Weights of a small masked image model.
Model: 2.3M parameters, encoder arch vit.
Training: muon at rate 0.018, 20500 steps.
Data: trained on photos with spoken descriptions (Open Images, Localized Narratives), 25.8 epochs.
Rows from block 4 of the encoder, named by matrix and row number. Rows with one number belong to one neuron. Each number is 500 + 40 x the weight over its row's rms, rounded and kept within 0 to 999. All counts start at 0. Numbers have three digits each. After the name is the row's rms in percent of the matrix's.
# gate: MLP gate (encoder.blocks.4.mlp.gate.weight, 384x128), inputs 0-42
# fc1: MLP up (encoder.blocks.4.mlp.fc1.weight, 384x128), inputs 0-42
# fc2: MLP down (encoder.blocks.4.mlp.fc2.weight, 128x384, transposed), outputs 0-42
gate.156 100:454478519509516503554502603467532479467519473425515428437454461407503462480537514489495491490534523456496420494493535574476567475
gate.157 101:460515478457496485473527442486481427481479480540540489580469527462523514537495443471539444518508560481526445488502409450534528488
gate.158 111:506517478477467542475471565506516492505574518415517527531548461481524524516435472509502454445508550510472466452583525447485532527
gate.159 112:523518563527537458591496542494424441454509557480511510497491512503487485468501526510452527482487476431524576475513521500577503506
gate.160 092:400409493598503434509538480491490545526405547458453543540485486511466570445533496521462517485507481530495470516498494518477522490
gate.161 106:580432516500465511553526524540495466491555474482473497446506545514518500487488498465537457459512440509479455530466502467493538465
gate.162 105:558564499513460542530556583504526555505521493448512485539530443456506539496531559490433518584423578477505446492496524493375417479
gate.163 095:513479539509455487545491496493454394550522552423462482545463510488455500509468535503480463524541514557467516505496485529520446575
gate.164 110:511509476490500490549534501440556437481488555536513576551490520472559549529482457505499546569550445484538503440449520536531496539
gate.165 096:527517443452513480483486453562461522536463494478503474530499571439547487562505464547465432478529497532505578572464521469464436459
gate.166 105:536459507438473537554443476424473486491480520560475473451466517487485550541525563475480483540442489452493523557508549441430457507
gate.167 102:463546445457490497581570428545556485498502501461549542481574532394576511541459556493540447578468487493485517485480485543491501475
gate.168 102:580494486523524529514505548518540493515500414502523489483512469484479431496538514455452604569481656531503518447501470501519524483
gate.169 101:545535433518540461421428553487541509519531487495507497493476505439537486543529543518438471450523517489443460460560507486544525383
gate.170 103:439499522431487461503468457525504565496490507439443372469445497502461525549454471530524519480524478463567559526487411477549495451
gate.171 103:509492464472477504459620592474450506449538466502488530433443559516513460504505496452500547455448523443406492504481565493374564603
gate.172 101:502443476444550485522488499478544529565452538534483486458472552482582416500471454521542514467493544450478513546535541424492502516
gate.173 104:509497452481505493382494484504519494534510503401530499541484455552576481513489496448525487460542462479539542550579429496539450390
gate.174 106:501410529483486541493500457537518543481511487459523492483539579528512471450494447524556538423496501490435507467470497548426436552
gate.175 110:453505599451495527449490471556573492538580528562564480495524493497498472571499521487490475530481568488559451488515503495446544501
gate.176 103:483383488464511415451519440520490474501500527495486514490449510484480470476482441528443481454586535521500540461573538448445474560
gate.177 102:416496500488518500530563468518508414516441518444563526461565491529543446493509490516531468458544457546536508419471480483545561518
gate.178 091:479527530525445532509567487530455526556444495447517539542472540513461456565496506518454502436503489454523466521567490463602411467
gate.179 099:572467490557583460541531451523532485455544405522496472413588407489512491536500444446416472481494451487514488530450545531413483509
gate.180 100:487535515455535539454484480526464464544509456500528550460480537499515595466453508505520554509407519434542575547580437510523540489
gate.181 094:491475481457522417466518521532525541504462477481436564476506528437469449501532475443510515435457471452513535452487494455501567570
gate.182 106:492554537543535531504546463519486492498516521444485494541536394514511479501430557542537527531569479504559520535466464485439470536
gate.183 098:416541503591538402457498543534539484539440523549489470495548470487527505544534484506515466515506426560516548525505427511514559533
gate.184 094:456497433541431502507485507562493569506544511484475499464543525544466556493493486491463441552540469469484508468494486489502476533
gate.185 088:461425524571395533549523525473482499471471472501578429499501475483486477501473519556500485452440409524494546429485526527522568514
gate.186 105:517474480504525535540521586540443496497472600497549445481526568503527463461469525528504541458502567454548492451519490511475465522
gate.187 087:478446522462452489547526527494504437522495474566539466447529526487462498493494503438524439512445555507531593430512447499502422568
gate.188 100:521531471535558524505549464498502531437558564460566536517532556567542413495477475492516491431476440595560527523504492536474537479
gate.189 098:499455480563485472573491435480491450454464520488515523499509558457492463545440509513425476502495438518495462514504463492504529555
gate.190 096:567432523544518455568539471465494492524467511460468498509464538510513484468485559442555483480565438540470517460474518501501447499
gate.191 101:463507496491534521460485524565527450539546430528429505447560482459504482489397588537445509595507428424556520525477551532521530498
gate.192 100:428556585500437491504488532541453516507490469516509442538541544511481509551544490482495480484551472538591497581476495504487559467
gate.193 101:587485469476488540486483427515505458505509484514525513473491507558464485510463486449458492495488485545458523494476447374523414523
gate.194 089:495510524511478507492461380464511502544491512518498469518541444484518498460505537526508533476505489577601509473497484497491512499
gate.195 101:448497484500503574490482524534487426444599592531391517543470513475506537513477546547525489532460514479571524558507455489498495421
gate.196 100:525599518505541484549421457551558505515604470567489594544478467471554501460465537497512519558546506489456512543567461506546512503
gate.197 103:457504537539507448549522512434496486455446628501492517534532507518485519529456535428468552485548455517476436546511497497523487510
gate.198 094:489539526541489482505520516528522553492518561501466444450558498494400461451499536489514531472477538499523514570469523481495500525
gate.199 104:533498402473470479467516572478503492533486427482557499497414483501517534432490514525494511552450586505499503441415543447503487480
gate.200 096:478488583477470450520503502486545510519460462498490429455524531446536511498528529516558524514455420542522560409464489510485452496
gate.201 097:412515460431523512497494496438529498372526523482551500464429500545546504517502482504538534510460585513546475526455509528514445571
gate.202 108:575492518584510492451584477519512477465453459490444480524553500591519573441441453515503475553552461495461425517551591516465468532
gate.203 088:424493518526496523511471522394437569534466535477452470492481529492534477531467485406501517501510545443570462473481492556469404535
gate.204 102:465480504497471513489503524500469547506486463481476538519508537482533454526457432447532608454518469499552541454494504508474485479
gate.205 094:531469485436469495453503443473541522478495499489442413533456534581472515529454448500436445570481459496443523516419537512476541478
gate.206 104:462526461527579539459586498526578456582520484644559401472443472415565524487532507558529443481549535522508518441503502540524429464
gate.207 101:484493507460489413495537533415459473498506452491462403532493409493447499481608537528516515593508514480483448521507490463503522494
gate.208 099:469485563536499503512495508465530522471538486481476524564449483462443510458534525520552522485585501497472512552424526519434481589
gate.209 109:522491457540413501482464442407503485542510481496502447516440555573477478500495474524520444484417444515425470463555461491515487584
gate.210 097:468502525498469472491482526433493578514488485483477494477514445475536507458453531475519564504498583549547543533501482467498556458
gate.211 099:482458524389483541485492529474436432571467536518447526471485482503509436492481562478442461530467494474458446540477476521533478522
gate.212 094:537468515511572451540510555467554589499461544507520483430513482531616436450505585475564452474520466479495557535436519504525427507
gate.213 110:477542542536535548525483467496543506463573524516465430459564477390507546513474558498518498477535512517538527529447460436446492486
gate.214 099:502524521572536456546531508494482445554498481518501472523497514494528442471577527453464563537516556484542482519516472484492556529
gate.215 088:524443488499571554480447536479589456493488550445540417474452523492562479463508600522486516527539523526534488533469529514451446466
gate.216 102:579493460515460456522484543455556469483507501531534502471499527482551480523523551546469473436511507465552484572424557472410504545
gate.217 106:430453585551456462465530594477545541493432485484541457478497490454535517447502528517508524527487595465459596503506576493497470503
gate.218 105:488535563580459479432506591573513477508488448516549457515516441470516501474503577496489460448487488599500551447513483542499417586
gate.219 117:522542525473440490458520507497480574545461474467495550591586532566388521472539468462469483487499432504503554506552445507508442527
gate.220 107:555546488470525488551583457476527531524465544546493510498471525450491452527479455471502537581544491514526541524455519539494520508
gate.221 098:554504462433533508479498547474441513469508536500442442462504479453425542500454558519526553499514551555510525561458539476493512466
gate.222 107:449620504520472548529538518485548513507578496469448480470497461483516476485450567486494429482542473469432509438471507486536522486
gate.223 090:531534484445546546478499496578598481515573493470514508510537536519533490511493484584496448499485526487526571527565471508558503522
gate.224 092:449470486498487566483474510494586432463455473465463449483417518494508553529539415417553476523500511511452502448508520468503466529
gate.225 089:506522513490527510448513498598504517450429480573486498489484523512513467515519422491500472493499483509567555496461555529469519510
gate.226 111:520439438508475550451501484569528480498545498554527506482463503545484589470519537470508548526502502487476511445494438516507570467
gate.227 087:488486469506454483461513454528530459516495512440434530524539498441495475581468528446462476487453525504456480454520494628460526606
gate.228 092:487526506473459536473516538499492449527552465557579528594536505526457560519507500493510510459478542559521490444469523518456497527
gate.229 104:507533458467448437528528467480467530450484488508509488494430503439509559547532477439522502462525533457529515508479470509506555535
gate.230 092:447490530484488515509536533540506555535513515383528517448558599439480433471502466432512536483478480521515466530473540455493527510
gate.231 101:518532544514538483416548481483397496501491514444465473515520533486485518524487516500538534552532532494492538499431489539447476545
gate.232 116:516499540462518534538458510463479397517564475524534551449540498573528463531573544409521459469540583521527529474438490464477489544
gate.233 096:523475431503418428495450522487552504483503507473474552446466532446507444533527487487414514545499487486552487478519474531520536474
gate.234 102:515461518439481459556491550530492557524525497479472519511466559499473518438519438536463513547493474491537456498466501467474534553
gate.235 098:564580540443542501444522398549530496471542560469481554483524498504477465483486484500542476501545581444487480498423461521550531468
gate.236 105:483531457456497487448526493513438494493468492479477507534509469504511412469431424524489524531479529465525527461472490536497511514
gate.237 096:460500533434506536574561453454478525463582473528479435505577478530525491426455496429475459476499560521485414476509507536543522572
gate.238 091:484499498579393553513549526454503502463537497497553531523458547445508573501486437560493462574466512558543528561575528509497473490
gate.239 107:523540486505399544524480490486490522570479458433545577526481459408491500512486466499489421484461526485516420546419523523473477472
gate.240 094:537455407438604506496509517468542492526526486497510505534487501509424561492515505557520476531443470494492519524528434562571525505
gate.241 102:516470509493453485414494513518509511538499427545537586450489564514522500481482485449476476569510530519538519524460564526485507522
gate.242 099:484518511483532522485560559502557449527502498565443493494490456507500490446530445540489534545551477564423495491528523589477544563
gate.243 106:451520488462545476488441533475454524457509518527472466485470469514607471458419543472464501509467507512487492494491486493489564475
gate.244 097:479497501513493568492492455561455475554516488475544475449447472477497469459514541513491501599469553519550488564487530511400480502
gate.245 091:501455467565455477475509523560550591478519520496444535479506488446498518497529482503562542520531489495486567444482501471547596449
fc1.156 091:487479478547487504496555572486488491475473520528588437530536499577501442548468551548522538515482485497492447510507437543457562545
fc1.157 100:496515496505526480511515463498500534531507428509569533485472469484490517549442519460487427505449498573500528509463597522584475537
fc1.158 104:509452454534525509465535516511501459479602500537505518529487535562515440460406561573497570415538487544510552412507486462468541446
fc1.159 093:471508485481458468447512506498520491567570561498442474491544499450515454428473489588420492522521457509475470560574512554484468452
fc1.160 106:554447439525493511592487516472535505546502501491540561455470531398523446509443565505574479455477446463488443474472427506507528506
fc1.161 099:510497495396489545496524420545434526448525509504520514506587474519483530482446455508475524515460562486482495520480491485449490482
fc1.162 103:461432489474518497424475470540516482495502497599505505449451568473500521555502509474431502394474577452511517457473575466447467487
fc1.163 105:523475506429549492458549486534470532493556438523448533540534511459451503446495536524499516488566475501493528468451461479542485479
fc1.164 104:494554513402460465519463523529451494502416552488439569429562431434467493486580506546433540464510510513532486465514511495485423535
fc1.165 095:504537477450464471558533556471503556464489424456525507483433464434507476463453527517548438506544527503489507448525483506477480461
fc1.166 094:500480492592480469491504460492529453547528432548548568386485504487457550516522562496578572511451494515510526506510424581513504495
fc1.167 105:534494538450551497494540546503538557536520508482500459541480455485438422495520414497492512457493482488528530502456477456556551476
fc1.168 094:470448545461431542549483535514486503467480487519453488491613484440536458444466465413501474471517512488520491499542515553562489462
fc1.169 098:510522525501516443479460505494430472500493525505475498534459525592487489525482516532525480561507518420556511486519471450477484522
fc1.170 095:520538459521416526607498530556501494553486514517449425515527444544474560624469549515473497500567467513434505506528530483537508463
fc1.171 101:493475549532452503475520561526501485446477482507578517464558504508449552483547533407449480483565469453537567467562464453508526473
fc1.172 098:532521514567498448497438422428525518533453569448493537590544457524472489526486540480495483541431519519541419520512479481527604498
fc1.173 106:465427549476548459514461515541475558528483477537494476532487456553517515520522485512496504540487523442510491425554534430518507544
fc1.174 109:491500512458457489454448487479478485432517486501571426465579520523518450480470496392512510523507553485536440442533519457434522488
fc1.175 096:527484416450490503506553518515508490458469528627568575500516486412522496495478474478529504483450450541534482509518447491549447491
fc1.176 096:461578428494517491422415506443492515513484485532498501581524527539516437451456425451539454555505544493547521528587484560485480529
fc1.177 102:485500473513540499464545482466485512499439530505449425489561475500540477483557533429505486551410519560472468450454464496408508527
fc1.178 108:484463491549472425516505568507486529430526557429549496535538522442518526474558579542474490552453538528511466495455474438527463475
fc1.179 106:562504518544500514445461456515509439522505455476514515481487503548472478452470520453495563460503497453523495542481502503596500521
fc1.180 106:474517503467479509469511451545505529516591480463444495517520527547573499533449489470505541477494527493515498545500419511523477446
fc1.181 100:483464558530482458495450607431537491418506553494498487474461509448585495437514509580470473506498451491517506498459497501517564579
fc1.182 103:539511524511467526515502405569472473433501506527502513396538507522571551423464526577486543484492506485462503515491480505521523527
fc1.183 102:543457493521424511460456479530497543460489497479526537497598511466544418508469500506540457521520473501553526489517488434498508487
fc1.184 092:545528446502464563558554451475522466519487492484555486528516525508561472470432457542522543569555494570535500538476508499451524513
fc1.185 093:528576515461443493505480553481511506490514493546473476547509467568471490552514485552418536492535403512479536539481414570468482503
fc1.186 103:615595466594476446511503538426595534472520534531412520494544475508488481557464509504502573578527543444517503467520472520479485478
fc1.187 089:409473469474428561511498493439503455419511458567399524553497494474500537464459515453518580503490520531464614452514506564543553479
fc1.188 115:499541515500497562461500523495480495541498398469541519508552429560450535505426484544485492512531446482498541473536544504490439502
fc1.189 105:449569453464489511534538513559473545477477476444520508505564550525526494520469548499520503465489556501458469516471459417492474439
fc1.190 107:487483462493457540443534492468484417463540552515506474538505518552507476564440514568415460509525506488500459434482428457474516579
fc1.191 105:528501540516485551521516530474538486522529554527475494427533454563486535457498517529469523522460558490528409457540580514425509591
fc1.192 100:565467503529538503479478584464515494565493471497554489516517415458506512577465445510481578597510485507523486522507514480524489473
fc1.193 091:453546504432486483559497502514644566555435515493473527462508447542456526529541496512471520459485542519433443554544478463487494505
fc1.194 091:487416542476416535411438506489432475476488525581465501444573537515527534504534402488501509564580492488519459542480541468530528487
fc1.195 103:455458473515504507526503416475550466449500447501484512473410446547565488458472462460495474454492409539453503511535479466489546535
fc1.196 093:482490484544540438457517464530446511542551540535481556492488517557476491481435501495489392511517529489503494527521500451484520455
fc1.197 110:488451476483622477511502448368520501526527431488550529473430442494488470565515499521485508506523470478502505428508486528476525528
fc1.198 098:490547413490522535511521509504477433431494460535517450501525455512478485462449544499485599552478500509479542569503540486563486519
fc1.199 097:606498485462472443498519462448548498525533514534502499539421491501509567537542490506509442474464513452471458533445467408462516469
fc1.200 085:519431507436433466488549503462486527535529542524513534465519436495495464425534600497494565479507479598516545516534446466480538527
fc1.201 099:506581546478547491465491462563564498404537468476511466465506551460470518493540559562430529472535499463513572541508454522461582491
fc1.202 106:478482457478452486515520530513482524480496497494444493542509545553442443519517530498476500555439526498575537559437478438412474557
fc1.203 097:517435504509506462591494561450506494603464538525530514530423433501571607496483552464459497499499486583504458479527460448541458485
fc1.204 105:444479459428527495523498493422491483436505552527525456465572534503554539535479493484476539442524581536515462469489574483535464567
fc1.205 092:528504557464456535462541507509571571475565460496498496454503491475501541554552422435558502546431460479493471536490460464509443444
fc1.206 100:514539499490514472533553526528536496535491544470583507527496476466514473461536538578491504513479538510506587474486525566491529472
fc1.207 103:508444503472461471515506494568437490557576488483483437484534494543471536473467516483457572469529456446535522500560531561446570528
fc1.208 099:448407558500428579482496534508459504532511478509461532528525498478498486508408503503524523482443551480452506473446524479566566520
fc1.209 102:471493442489604482474482523504464504501487519515570485448485511501465500512576576461524555513491453492493477405468518502495566512
fc1.210 092:559511505506458532474478449498491525540520458560569481454562529514541419481499553563478544538509534480459432412500527512469489488
fc1.211 101:507412555472495466437577584494533553521516522529534453495495508491488453441484499524494548471539482463523457483495537505453486468
fc1.212 105:509553510537491553412461543445441543528495522541472525510515529459553475459560486570473527541524504539591539505491525497500551456
fc1.213 102:480534613457451464523568499505528568475546503579460522461524541437520569536506516535530471507520535492604498509550533544489512484
fc1.214 105:491518543417480515502454472493456511517500507475490551537560505512508476510419496521496415491536521498466515433488521560545447456
fc1.215 103:445439447487510483498461475430470517485513515499463486551472541445555478494492536518463508590534548499590514476540500527553484558
fc1.216 102:535530487441441446500503487465519473436482506512513424488499483475451484521539429591597491413513604427504527528500474490558484487
fc1.217 090:530504533527492482517481505547537504496449531545508564494530482578453535564444591498443482524518494495548429559474461541483532548
fc1.218 098:422555482446521494552515457429379452585532579487582534507485486469533446401518503588485492522491506475535548479490532477491538530
fc1.219 103:503483568394435510490545475434545525480453494508430481467480479494479529537563468519506516495497510486545466525443495391543515548
fc1.220 099:481500554449508512507487451468504467486522469532521481463500508504536554550542509505482544449506463466557558460584472513560531508
fc1.221 107:472491494478504542415473490454425508509559487510509506448448459480460468494541494530551460535488433510543491523550452484575504490
fc1.222 092:557473462490499470507430456533466414496509433536475552526488501492509499522432565554479484529447551507550513513499493539536403579
fc1.223 103:446539442530484457501403580534439579518487502440474562472533467486507477481398537493482476455503496449510468446396480530489541463
fc1.224 100:510544487532477428458527510527519545516522507504485553418493519556513500489555437457467531478439481469455531530562546504499434540
fc1.225 097:460473545445526449537460535541525530454522480468439456486540547522477449541548529511570468454510453453485535519563529505544536476
fc1.226 100:558518460499532522515579494457457473471474463494456469522562399504430485488509520553569469508479586493539537514466480503428453498
fc1.227 097:461520481462516494457476586408512429547507465502478443512463545497544498531537481502469505489486536471514486513537497455525505464
fc1.228 087:470522493498525507505501545503466522504546554553529520434523476517470532531480463422492495457451498544482473550577486485581508532
fc1.229 093:540472483422461461517402490489530538530486492471506449531483494518561502508531466483558512432538490497499554485475550481486465525
fc1.230 106:491461553516475507468494545506531497525468439577517412548502492490425500520500507472476504481446485494443500568454485445513538497
fc1.231 097:515549495489519527489487462495469516551524515530521566507479511486526565572507484474420560444470482487544503488581469509530462466
fc1.232 098:469555554510433476531477558483491542562572560473538512486467523430528474432508518546404561538480561435518463552492503430503502490
fc1.233 095:432528502495455421501484469538485510541589446471486513486495544449431504500481463516491536435494558521478383526538496446494475492
fc1.234 105:490485529431476498472499498457535478505495528473502483513544544477554501388496515422443479544466463437491507448501495483417547512
fc1.235 100:502612473446499506492500531528440479523447423480437533505505438425497475434527513488522552504472537518526444477441532453483513432
fc1.236 105:501533500522450489395535492552517499496555439541519549451492509445488523460503433505492545452509542491554552476472479537443481516
fc1.237 100:482520499570518525492516484490537460496540503532501458467444509534460455447517462537523382479439519440537567497516406512505420562
fc1.238 102:533453521470504467535453532463494449483491568484506511494449496455442502505474471482474474508457442505507560531452535520458470494
fc1.239 105:437485531509444524490463519602465563417440520515476518440457450454538505501512447527481527437480548503539502479537551511512488463
fc1.240 095:508510548514537440516537601531461565428470481528471481566540565497503511486444430560534574566525522552543541535515525583559523550
fc1.241 087:473530431528526476516445493508421495469473502499550555564484526512397439464541526437573487437536551463468467521454500486462560466
fc1.242 087:496438503550474545496476491469533555519579560461492400562505485541500532517467530501504428538487546476512456484461431517520502473
fc1.243 103:439470545469467500535478449404441456476474475505445498505485503546542446486462541491471525466447465531513422473422503583559537451
fc1.244 090:510503417498495538500489428549470450508487500509495494547434498428524540520491552509479517493510474491506512492539458487581559457
fc1.245 101:455460439459485512564477544538489469546513488535483463485482490484503519496570443530519524500540491525487454469522527482538479505
fc2.156 096:526507498489564386388511511454559498449498543510435489503472534560488518527498552509494487498501446525493553518456516571498536482
fc2.157 101:469470554473510571465539483480477492562522523566483521482474491614521542501453607484482483513482531548533503564538464452392509508
fc2.158 091:469466458552567552459518455540483433499483488431539470506476530529450537491456518476468534564512482472505474424511548509523508538
fc2.159 098:568454477555498476540503420523426506506495487476457507505469541435522455525458548537555585457445537466520466457431457470473474495
fc2.160 091:455536570438437519539501486513494541580488596513484489510521438477490492541528514532490558515497424448480534418443521509437560486
fc2.161 096:501524453528479503532506455497572504543416549500530533498509494465475525485554498594526519442521509455471437463482504544551464430
fc2.162 106:481492482480500484492437496466492497496426444535457470509509571488493483535509484444526511435515446555483406486428448485507509517
fc2.163 102:505488491474478456496480463537526510484427533539436415540477517419498501539485542540518472558447413513484526534497515480476480493
fc2.164 102:543442474519522475497479476431557548445510511516467523520458574453448483470483478540471535442497503564488471489507574455451573511
fc2.165 107:531503529488527516523445482536548569553390473552534452462543507477523488534533472510577512547447554474490503499519499557545456429
fc2.166 095:533471553470468464453496454481516528463475458433487436459475501528564480528509574525484527496485426497522534441521492517480494480
fc2.167 096:490466524512553506465449533506518499589540555541480490474568534450492486489529489529497443472534506473509502548547495501530513462
fc2.168 101:426473426470511535512476480530522505504543564518487512516512505493502461488508403498502527501439503544515474481468575459491549568
fc2.169 103:465497612562465527579475506524510588510539522516479553472536435488480477498466506467430461425465504540504507496547470498464514525
fc2.170 107:499502456545503467475528556530475503465532555455478535508497527562534522459541423507458444531541510458514491403457497447512542441
fc2.171 097:554601486517526486486480541514455544468474526539404495548503486478448539436421548463502477555504430525507520536469503514468532504
fc2.172 096:488497519572598523533443544523517515508492561488522528491521448514470468529499501483583537474449478521564420491514450464504485504
fc2.173 098:487524408460558380472529520458566483456541461548524462516489518546477555519457529472482527496501510519521524508590487414509461423
fc2.174 108:521578486530555562454508528474462481465423469515474503542513618578574584485481500536498490587484490502484538544495469494543483419
fc2.175 105:461505442520514548512525458453535456456522436577511456563462504522490457577580515515479520439447485415472537459473489522576505502
fc2.176 111:462451482490487516525492428541431513490458511492451533496477489499432512470493464454477523444482620519415474454519539463464423445
fc2.177 104:472470483528465464509541478471480480571546514499508486439465515465495601550556492505573540491522547507520518452524447385468532511
fc2.178 104:512484522530511513407559440471465462494444471513521543466602383518498499472459504502470473542440490439516529534506557473507513464
fc2.179 102:475543478522424534469543509562499514480442491518439491559544531501548525545475465510471482474581463565487489457439503486482512584
fc2.180 107:563484513484501456537501549524523494458478544509489473554462465541466500424468515528508497565460482499540536433517434486487390425
fc2.181 093:505563477475545447494498557475481512417504486539562492464511486518415435467520487513443486472467446515465436501458497587454602539
fc2.182 107:581497466518469579581421553512533479462467510474415480527487469511528569497548483474557434495544383500458463440531538505555481475
fc2.183 093:487452529469453565553463430458526532496554552513450535502500552516490502545498521478493553493490442475483506508456518555481514506
fc2.184 094:547527484514495475483508528492550445512443500515479494490543510538459541495508543538450451456495488479464474588485466478527510571
fc2.185 098:522564459453510560514493491484486548529521418522456531500533566422504488504453538535537530525494477493513513444479436519543450493
fc2.186 099:419474488517517494502467514487443507522467485413534505522470510498448444539533498484459566477483527547462434578474477535505471487
fc2.187 099:476514470510477501422491450452559490487461522480483479485527447521526471491523577452465562544504519451483517435472487475475557518
fc2.188 097:481466484518531511538510420490495495490500561508539380551471521448539516584458474547441434468489477555479442470472494552586478590
fc2.189 103:480491406497496463525589570465500483471515571483437534552497442510470485543415514463498471495480510461496405499599523560481468505
fc2.190 109:487451593512561547450594484489434498503486488460483550500482514492497538489514528502591413466473509450504498457516424545509486522
fc2.191 103:534454567524429544576482521497481501475509514486429454468477497447447488502481505550510523479499508530448441550525484531442406525
fc2.192 091:486497517583469490434551487489492509494432512495528481548532469458463439489432516504535403458450516558528458471527521457403487561
fc2.193 117:504415519522519507527447460494472475536455457469545503556535522534426523502531519462513481462492506466443482535448483449568564542
fc2.194 091:525449544520498593554550521496502439473407508480514530496499470534477471493531469456515402451532471540421535475510508452429476463
fc2.195 098:562514523512532424505484535498508535559480474535513490463553514388529500544534522484516552480536498526497522437519565497447491537
fc2.196 099:504436409476479421474496466488498451527522581527445517462534537563447498514519520492484499469521522489462484462530431444502457479
fc2.197 097:511595446580473486504552523554459440461575572478534477448470497452522507485512502493590494453456494456546385494555484502565474507
fc2.198 097:482568497543503483515431466492564558475530508554500536527512516464438466542503498551479496463428506496466525564423503508589494423
fc2.199 102:553510524550488531515511453506460543534491503527458550493482586532515540505476526514494485480493507454516541521558452527547497486
fc2.200 085:472527492551493509522485531498443566568444480500495514553562483527478481483563475517504493511510443559433559534540445498514438475
fc2.201 090:562512449505505520511427472470492487549483490468463551474457505575444466453521607477500535468558473526510482494445525500536462516
fc2.202 099:470504471530479480474527566465521464497516494519447391463528501459516508502496480561442477482497518472530514502450440526541499536
fc2.203 096:507511482524562406485483438492525528472503506526519508528441413539526516484503492501595456473492510535461504445455509471523428479
fc2.204 102:527538454490484584468527485497600517498462521518538507569570475463476480500499573526445514450523484455537478458503511540500505530
fc2.205 106:454467487498507519493514435474386525460443550535559523490464555518513527533486430492545488571435484542540502558525504502384538491
fc2.206 098:509544434469485483543486494506487457461495464472467491497557462468452477445408455455464440468544482494573481544518503497481521472
fc2.207 111:471502494489493547499506520495443494476396460548539525514541490522484487485416520466475453500564449511477533443458573469522413468
fc2.208 106:533496531466454556521432462512555563426463461498481485501533526502503557488522542518596470452514505491492498515472521517484498527
fc2.209 095:573475547493514537424523503531480482518542521517551515530500403473482477475481475497457485510490437456520543435538477556512495482
fc2.210 100:515554517567492432482512469482508492524469485480400501533492501440525410534495518474521510506451492557497452487495463519604497484
fc2.211 100:500487594475554466495475506464550485504502466552479521530490445529478507509510510520508460523437472595593472571538457488487489559
fc2.212 093:513482483521576510509443432470520471544547496526512549485581505529376528547506529528455486598452499489519424554398500529447512514
fc2.213 093:522531549563462581485477466525505509520520499502550462489541504495507402517457534512536516385553472502536437493497568504540543558
fc2.214 106:553495453555541531523515505489490518502516496483406442483556503469571468536516506462518495509498467503544459478528538501484500490
fc2.215 097:503432491544570524514497526499554579538506587501399511447507519476494513496568555500459474456582563476524492481509454466530494541
fc2.216 100:486414536502531581528489525518480476453471512431468453466448561522440447468461535553481498505511561529534490507599496547505502522
fc2.217 102:474476496525489446483499498526399498550446535493526516423507512507474495524586488462480402468436584523511472430525529486478470483
fc2.218 095:531497444485500549503477540545477540497448556525471519501546528470497483555431497521470513511484524547499526482489522485493502455
fc2.219 100:495484478598512460437525523415480479517471485492509484458471498503399518517477458470462467446516565513551555561503527522460471445
fc2.220 104:444500511402574528554508527498451503481515480547439544481470457556497512533534451515509454544446496474415448572483518552538421542
fc2.221 109:479522440473534496526545531512533443497543475494446412518463554522588498547470430508423531537521535561513414471533489590510451503
fc2.222 103:482507507516537436464491589508484525502548481507493535516472484473458494489563490604451481528490457492588552528460563525489537518
fc2.223 100:485471510538454446555515563502464574478493494537517523452472546475463463534452500485552545615468457573542547507558448488513492471
fc2.224 098:426554526497554460476574551530517493456556505568473442545496464498518510606532559506517487494534476434492459524476475481476461508
fc2.225 102:474506486457510483579395450532486476479461497595389484489551505520581549492530489419416454569552517538471492431483493503565564515
fc2.226 105:476530499505512492561461525572444548516614530503542469583545489542490492524402539517536459523479539501459536526521522420550371474
fc2.227 094:538531545505451451522492582491456435453513513455398521441580463438539528501502509532475565463550394443432455457459473579529480472
fc2.228 104:507500584514537505470517519571473488578465551482511508530451505424543494535583513499524497428565589529518585551525476519447490488
fc2.229 098:559501508510494474488474470516495518486473468543540458536537500519566450448550491517483488547471554531574417453550546477425556603
fc2.230 096:509519530612516491507541458425487471462532480554497452562603444488548475514555528461478464485482449514485497500509491532512526535
fc2.231 098:557533432505548494479410494509469488529543510506499448490499482485527486536470510478459516474416498503437485568526461526482527534
fc2.232 102:510564501471449539484566489558526601544486438528505550517529514519473511482524423480532578427540544416501493535483508462491509484
fc2.233 103:514585525585517503472491568511490487489471574505497517508537506575441482507526485532510534456517438497518455465487519521410568492
fc2.234 091:578501504544487549499508511514565467517401494445486528467542441460547443538482535471505497529506540547512497518562527512521563486
fc2.235 108:533493519540529489449484565537491499520476452522534469471507539467508513475549599503483578571516530432449471407481478495519532537
fc2.236 103:545483507528483515533507519486482590530455455491425519480572501475517464507456471475487539455523449526489527453454495549516445550
fc2.237 104:555481517558547541476544478473518453491499528481488458495504524476492526476453508495516577470455526468453448545563466481451513545
fc2.238 098:500507543496551485469516475505496431498461513461486522525518522467493354479476529477511465516495539515494454495530527491542436491
fc2.239 099:534515563548512489414547533510581453562423544505498488594566479454537472424499462469546529553528517490505504508578528564589454516
fc2.240 104:545518555478462449513540442544612453526476481534459438502542511543407489498415479517553489523538473522510463533479478566509484511
fc2.241 098:524441527570479475431506544510518446589517488544465551504527547512457442494512510548467494460516501480447448499492496499498497559
fc2.242 100:516472491523541524489523538465562457437490459443548531428506465509498489560538515459462457592498506470457360451504520455526529489
fc2.243 100:499423511512438532540473509582535441480510565474489520476561536495546493506476522525462530466554512514422541485503518522584569552
fc2.244 109:517513520592511461493468524552493529486499502566494526498506580426480425480521453513511486486493500461546529534487486519477402575
fc2.245 098:451503510512403556488548564511534469500461530499478445496508404547434513477546461472577584476461486501586507450504492502485477546